python train.py --arch="unet" --model="image denoising model" --dataset="regions of photos with short descriptions (Visual Genome)" --train_examples=203450 --image_size=32 --crop_scale_min=1 --horizontal_flip=true --translate=0.06 --task="denoising" --loss="charbonnier" --noise_std=0.4 --norm="batchnorm" --hidden_act="silu" --padding_mode="reflect" --widths=[64, 64, 128, 256] --blocks_per_level=1 --block="basic" --attention=false --upsampling="transposed_conv" --init="trunc_normal_002" --residual_init="scaled_by_depth" --optimizer="adamw" --learning_rate=0.0047 --beta1=0.9 --beta2=0.98 --eps=1e-08 --max_grad_norm=1.0 --max_steps=23300 --batch_size=64 --epochs=7.3 --lr_schedule="cosine" --final_lr_fraction=0.1 --warmup_steps=1160 --weight_decay=0.02
Rows from block 3 of a small image denoising model, named by matrix and row number. Rows with one number belong to one channel. Each number is 128 + 24 x the weight over its row's rms, rounded and kept within 0 to 255. All counts start at 0. Numbers have three digits each.
After each channel's rows are labels from the 100 images, of 14976, where the channel reaches its highest value: "peak at" is the part of the image that holds the peak. Only what is clearly more common there than usual is listed. The data: regions of photos with short descriptions (Visual Genome).
# convs0: first 3x3 conv (model.mid.0.convs.0.weight, 256x256x3x3, each kernel summed), inputs 0-63
# convs1: second 3x3 conv (model.mid.0.convs.1.weight, 256x256x3x3, transposed, each kernel summed), outputs 0-63

convs0.87:184134100108112115132178133171177110136189128109143140132127122095122187123138134120133166139109146142102095113131142134122126151134117130170117124097101139113113143127141122118125192131146109
convs1.87:172151106125108107109168119162156107123175146124106147107104108104110150109111129112107103126110172108105100107159138109141115158151107101159110116125132103106108117146131166117132172156113191
peak at: bottom centre; top centre

convs0.89:162091146138151148138162133154154152136168094123118113147126143124139169121116147115125123121156156141143157175119109120129150091083171157162122144122132124175146125122128094121103168119134045
convs1.89:178139123144115120126173180162168114106184145134120137120130141169123163120121140120117132151135189127120132116156110137138128138152115114169125115159120121113115141116121145122137186158126148
peak at: top left

convs0.232:164124121136135144156163130156135136184176143117160138171168139098154169138135145117164175124118133173138134130148141148137157121123135177176125122113123150134124156140144121131109161155158091
convs1.232:177141104122130132126168144165175115129182162124130142115142114136117163116121140124137116135122166133132112119145120131135122147143119106172128114139147132118119086148139177116155178165096217
peak at: centre

convs0.142:152133115138158150181161138166136132189167114107151129158175143101133168134139138121162183131125142161133129143163143141140174127120140168170141115117131156151132151138149126130126147149163077
convs1.142:182147105126126123121166155162170116120186145132127136107128114137111164114115144120130113128127170122119109119144114126142114145140116096173127110141144123118127105149134168116152181165103214
peak at: centre

convs0.54:122156166134099109107128163129143112106116165167121160098128110162115100129120124139114108158147133128117140119169129125171111169135131103124127136135162113109125125129130153118123126178123171
convs1.54:087116149106156152140094085104104142126085118140155115130143117104118102129132118148162145110141073131161145145107135133126120121105134141102139134123124168146145076129151106109146080104115043
peak at: top left

convs0.25:161093151134149147135163134156152153130164089127119123147128137128139168117118145121122127126158159139142160172121106121129148091086174159159123140127138124175146117119132097121108167120133041
convs1.25:179140123142115120126174177164167114105184148135120134121127138169121165119120140118119132150134189127119132115157113135138128138151116114170122115156121121113115139117118146122137185158125151
peak at: top left

convs0.157:160134107130148145169161135162143135182161131100161141160176140102141163141137140114157176122122141161137129134156146141142164123131134167170128120112130154145135158147142120121123152148159078
convs1.157:182139111131122118118170151167171117120186145128126146106128114146112162110114139126125119131131173119122119119153119127135114148150117105172132113143135120118129096139136168109150180162104204
peak at: centre

convs0.69:172135100134154149165178151171157126170175139099163132150150145101137175129136148118157163116126158156142130135150142146137158134138130160178127128096124156127129163149141110129120172149161098
convs1.69:181135116130120115117178148170159117117187144127122151110123112145113160109114138125123121132130181116121121117158119121131113149149115105169131110145130118121127110133138162111149186158114185
peak at: centre

convs0.143:162114115130134140159164142161139125177172137108158155162160121105155166138130140118158178122117147157132137129153141133137158122121131169179120115114125149143128145151139128108113160155161078
convs1.143:178142108127125126124170146167175115129183152125128149112137119145113164115119141124130122135126169128127116121150122131134121155153120112173127117140144127116123088143139175115153177166100208
peak at: centre

convs0.242:185130096114114118134178134169169105147191137099139138128125117096133182126139135121139155133105152131107088111143137132130132143133122132176118126105104143106099146132138124125124197140141111
convs1.242:171151105124108106107168118162155107123174146124105149106104107105109149109110127113107102128109171108104101107159137108141114159152107101159110115127133102105109117146132165116133171155114189
peak at: bottom centre; top centre

convs0.239:154132137133143144176158130162140130180167122104152134170177137094126166126132138124153179134126144160130133125166138126144171125120139169174128112109133152149132146147159131111129153152164074
convs1.239:180142108126129125123163163162172118124184146132132135106134116148112166115117146126135119129135169125126117123144113132137114145138120101171135106145142128122133091143134165109156178163102214
peak at: centre

convs0.24:171135099137155153165168144167144131169173135093159140148157144111133172130136147118153173116126157154140128134153149145141160131129131164182132128098120160134130159152143121128121171146164094
convs1.24:180139111131118115117178152170165115120186146127122149109123116142114159113114140120120117131126179116119116118158119121134116151152116108170126114141134116117126114137131164115142184164111188
peak at: centre