{"model": "image denoising model", "image_size": 32, "horizontal_flip": true, "loss": "charbonnier", "noise_std": 0.4, "arch": "unet", "norm": "batchnorm", "widths": [64, 64, 128, 256], "lr": 0.0047, "beta1": 0.9, "beta2": 0.98, "eps": 1e-08, "batch_size": 64, "epochs": 7.3, "warmup_steps": 1160}
Rows from block 3 of a small image denoising model, named by matrix and row number. Rows with one number belong to one channel. Each number is 128 + 24 x the weight over its row's rms, rounded and kept within 0 to 255. All counts start at 0.
After each channel's rows are labels from the 100 images, of 14976, where the channel reaches its highest value: "peak at" is the part of the image that holds the peak. Only what is clearly more common there than usual is listed. The data: regions of photos with short descriptions (Visual Genome). In brackets: how many of the 100.
# convs0: first 3x3 conv (model.mid.0.convs.0.weight, 256x256x3x3, each kernel summed), inputs 128-191
# convs1: second 3x3 conv (model.mid.0.convs.1.weight, 256x256x3x3, transposed, each kernel summed), outputs 128-191

convs0.71 [123 151 152 162 155 133 128 157 141 150 153 128  82 124 109 103 136 127 134 152 157 112 151 156 155 167 131 127 132 127 115 149 166 100 158 179 129 164 151 165 134 112 125 115 140 172 120 109 144 144 164 155 127 140 120 119 133 160 150 146 161 139 131 168]
convs1.71 [116 106 116 119 123 116 162 112 122 119 127 124 166 114 133 128 117 124 128 174 114 144 112 115 123 186 134 120 117 133 146 109 123 116 118 168 147 177 111 184 120 114 131 160 115 182 126 143 138 106 184 174 149 143 143 135 113 183 120 118 115 136 113 111]
peak at: centre (78)

convs0.114 [123 155 161 167 177 139 126 147 138 162 153 128 101 121  92 113 140 123 140 145 160 121 152 168 157 154 125 134 127 121 105 151 167  90 161 173 124 156 152 151 143 115 116 126 156 165 121 106 138 144 149 149 122 138 127 134 134 143 154 145 168 152 136 169]
convs1.114 [118 102 115 119 125 117 162 108 124 119 128 124 179 112 132 133 112 124 128 176 116 147 111 114 125 188 131 123 117 137 149 101 124 114 116 170 138 177 115 181 119 113 129 153 113 178 120 146 138 106 182 172 150 140 145 134 111 180 117 119 116 129 112 104]
peak at: centre (77)

convs0.91 [134 163 152 170 163 139 126 136 133 161 149 128 110 118 102 117 151 122 134 149 158 129 146 159 164 144 119 126 115 115 116 156 170  92 143 173 122 153 159 152 149 113 122 135 148 176 121 103 119 147 142 150 119 127 121 150 154 136 145 148 157 139 146 175]
convs1.91 [122 106 116 123 126 118 164 105 128 121 129 124 216 113 122 138 106 125 134 169 118 155 108 120 127 182 127 124 118 131 147  91 127 119 115 169 133 172 118 173 120 107 126 148 114 173 119 150 139 107 174 159 153 134 154 135 111 169 112 118 117 130 111  89]
peak at: centre (78)

convs0.97 [110 141 137 133 113 118 134 132 133 130 127 131  98 118 129 107 116 136 114 165 126 136 127 125 141 188 140 123 104 110 118 137 142 113 131 213 109 193 138 199 123 132 127 127 114 180 116 115  95 157 195 167 131 122 134 119 133 158 123 118 129  92 128 121]
convs1.97 [106 129 104 109 121 107 159 102 109 105 124 120 189 108 121 142 119 135 135 160 105 158 110 109 104 167 123 106 108 108 137 104 106 110 113 154 110 165 103 170 106 107 146 164 103 171 139 154 134 106 169 165 111 152 149 130 109 171 103 110 105 111 108 103]
peak at: bottom centre (57); top centre (43)

convs0.154 [110 140 135 133 111 121 134 135 133 131 124 133  99 119 128 105 117 132 114 165 123 134 128 126 141 187 138 119 104 109 120 134 143 116 130 212 108 195 139 197 122 126 125 129 115 182 115 117  97 154 196 166 130 123 132 120 134 157 122 121 132  95 130 123]
convs1.154 [105 128 103 108 122 107 158 102 110 105 124 120 189 108 121 141 118 136 134 161 105 157 109 109 104 166 123 106 108 109 137 104 107 110 115 155 110 166 103 169 106 107 146 164 103 172 138 153 134 106 168 166 112 152 149 130 108 171 102 111 104 112 107 102]
peak at: bottom centre (57); top centre (43)

convs0.132 [136 185 143 154 147 139 123 128 136 150 165 133 102 114 113 119 159 125 147 144 168 132 144 154 147 156 138 121 120 132 113 149 167  95 151 180 127 154 167 157 129 129 133 140 139 174 118  95 130 157 159 144 107 128  97 119 142 154 139 157 148 136 143 167]
convs1.132 [121  98 120 116 122 123 167 113 120 128 123 112 203 124 126 145  96 118 135 166 118 147 111 118 134 182 124 121 126 130 150 102 135 130 110 169 140 169 121 173 126 106 136 164 116 178 124 153 127 109 174 161 154 139 150 138 111 169 123 117 123 149 109 101]
peak at: centre (78)

convs0.150 [111 145 139 131 115 121 134 132 130 128 130 130  98 122 128 105 115 134 116 167 125 133 128 118 141 193 139 125 100 108 116 136 139 110 130 215 108 192 140 201 125 131 124 129 113 180 115 112  98 158 200 164 133 123 125 117 133 159 122 120 130  91 129 122]
convs1.150 [104 128 103 108 120 107 158 102 109 105 124 119 187 108 122 142 118 135 135 159 104 157 109 108 104 166 124 107 108 108 137 104 106 110 114 155 108 164 103 170 105 107 146 164 102 171 140 154 134 106 169 166 109 153 149 130 108 170 102 110 104 111 107 104]
peak at: bottom centre (53); top centre (46)

convs0.220 [110 139 139 132 108 120 135 139 126 123 129 135  99 116 134 106 119 135 117 167 120 133 125 128 141 191 138 118 108 109 117 137 140 115 132 215 108 193 139 198 115 122 122 131 114 180 115 116  94 155 196 168 130 125 130 120 134 159 120 116 123  98 127 123]
convs1.220 [106 129 104 108 121 108 159 102 109 105 124 119 189 109 120 142 118 135 135 160 105 158 110 108 105 167 123 106 108 108 136 105 106 110 115 154 109 164 104 170 106 108 146 164 102 172 139 154 134 106 169 165 109 153 149 130 109 171 103 110 106 111 108 104]
peak at: bottom centre (54); top centre (45)

convs0.174 [124 151 143 160 150 131 129 159 149 142 153 134  87 128 111 100 133 131 123 161 152 116 151 146 151 172 128 129 129 127 116 150 159 107 156 185 131 175 152 174 131 119 120 117 134 177 121 111 140 145 173 161 128 141 120 120 133 167 141 144 161 137 131 166]
convs1.174 [116 109 116 118 123 116 162 112 119 118 125 123 169 115 132 129 117 124 130 172 112 142 112 116 122 186 134 119 117 130 143 109 122 117 118 165 145 175 110 186 120 114 133 165 116 182 129 141 137 106 184 176 145 143 144 134 113 189 120 118 115 133 113 113]
peak at: centre (76)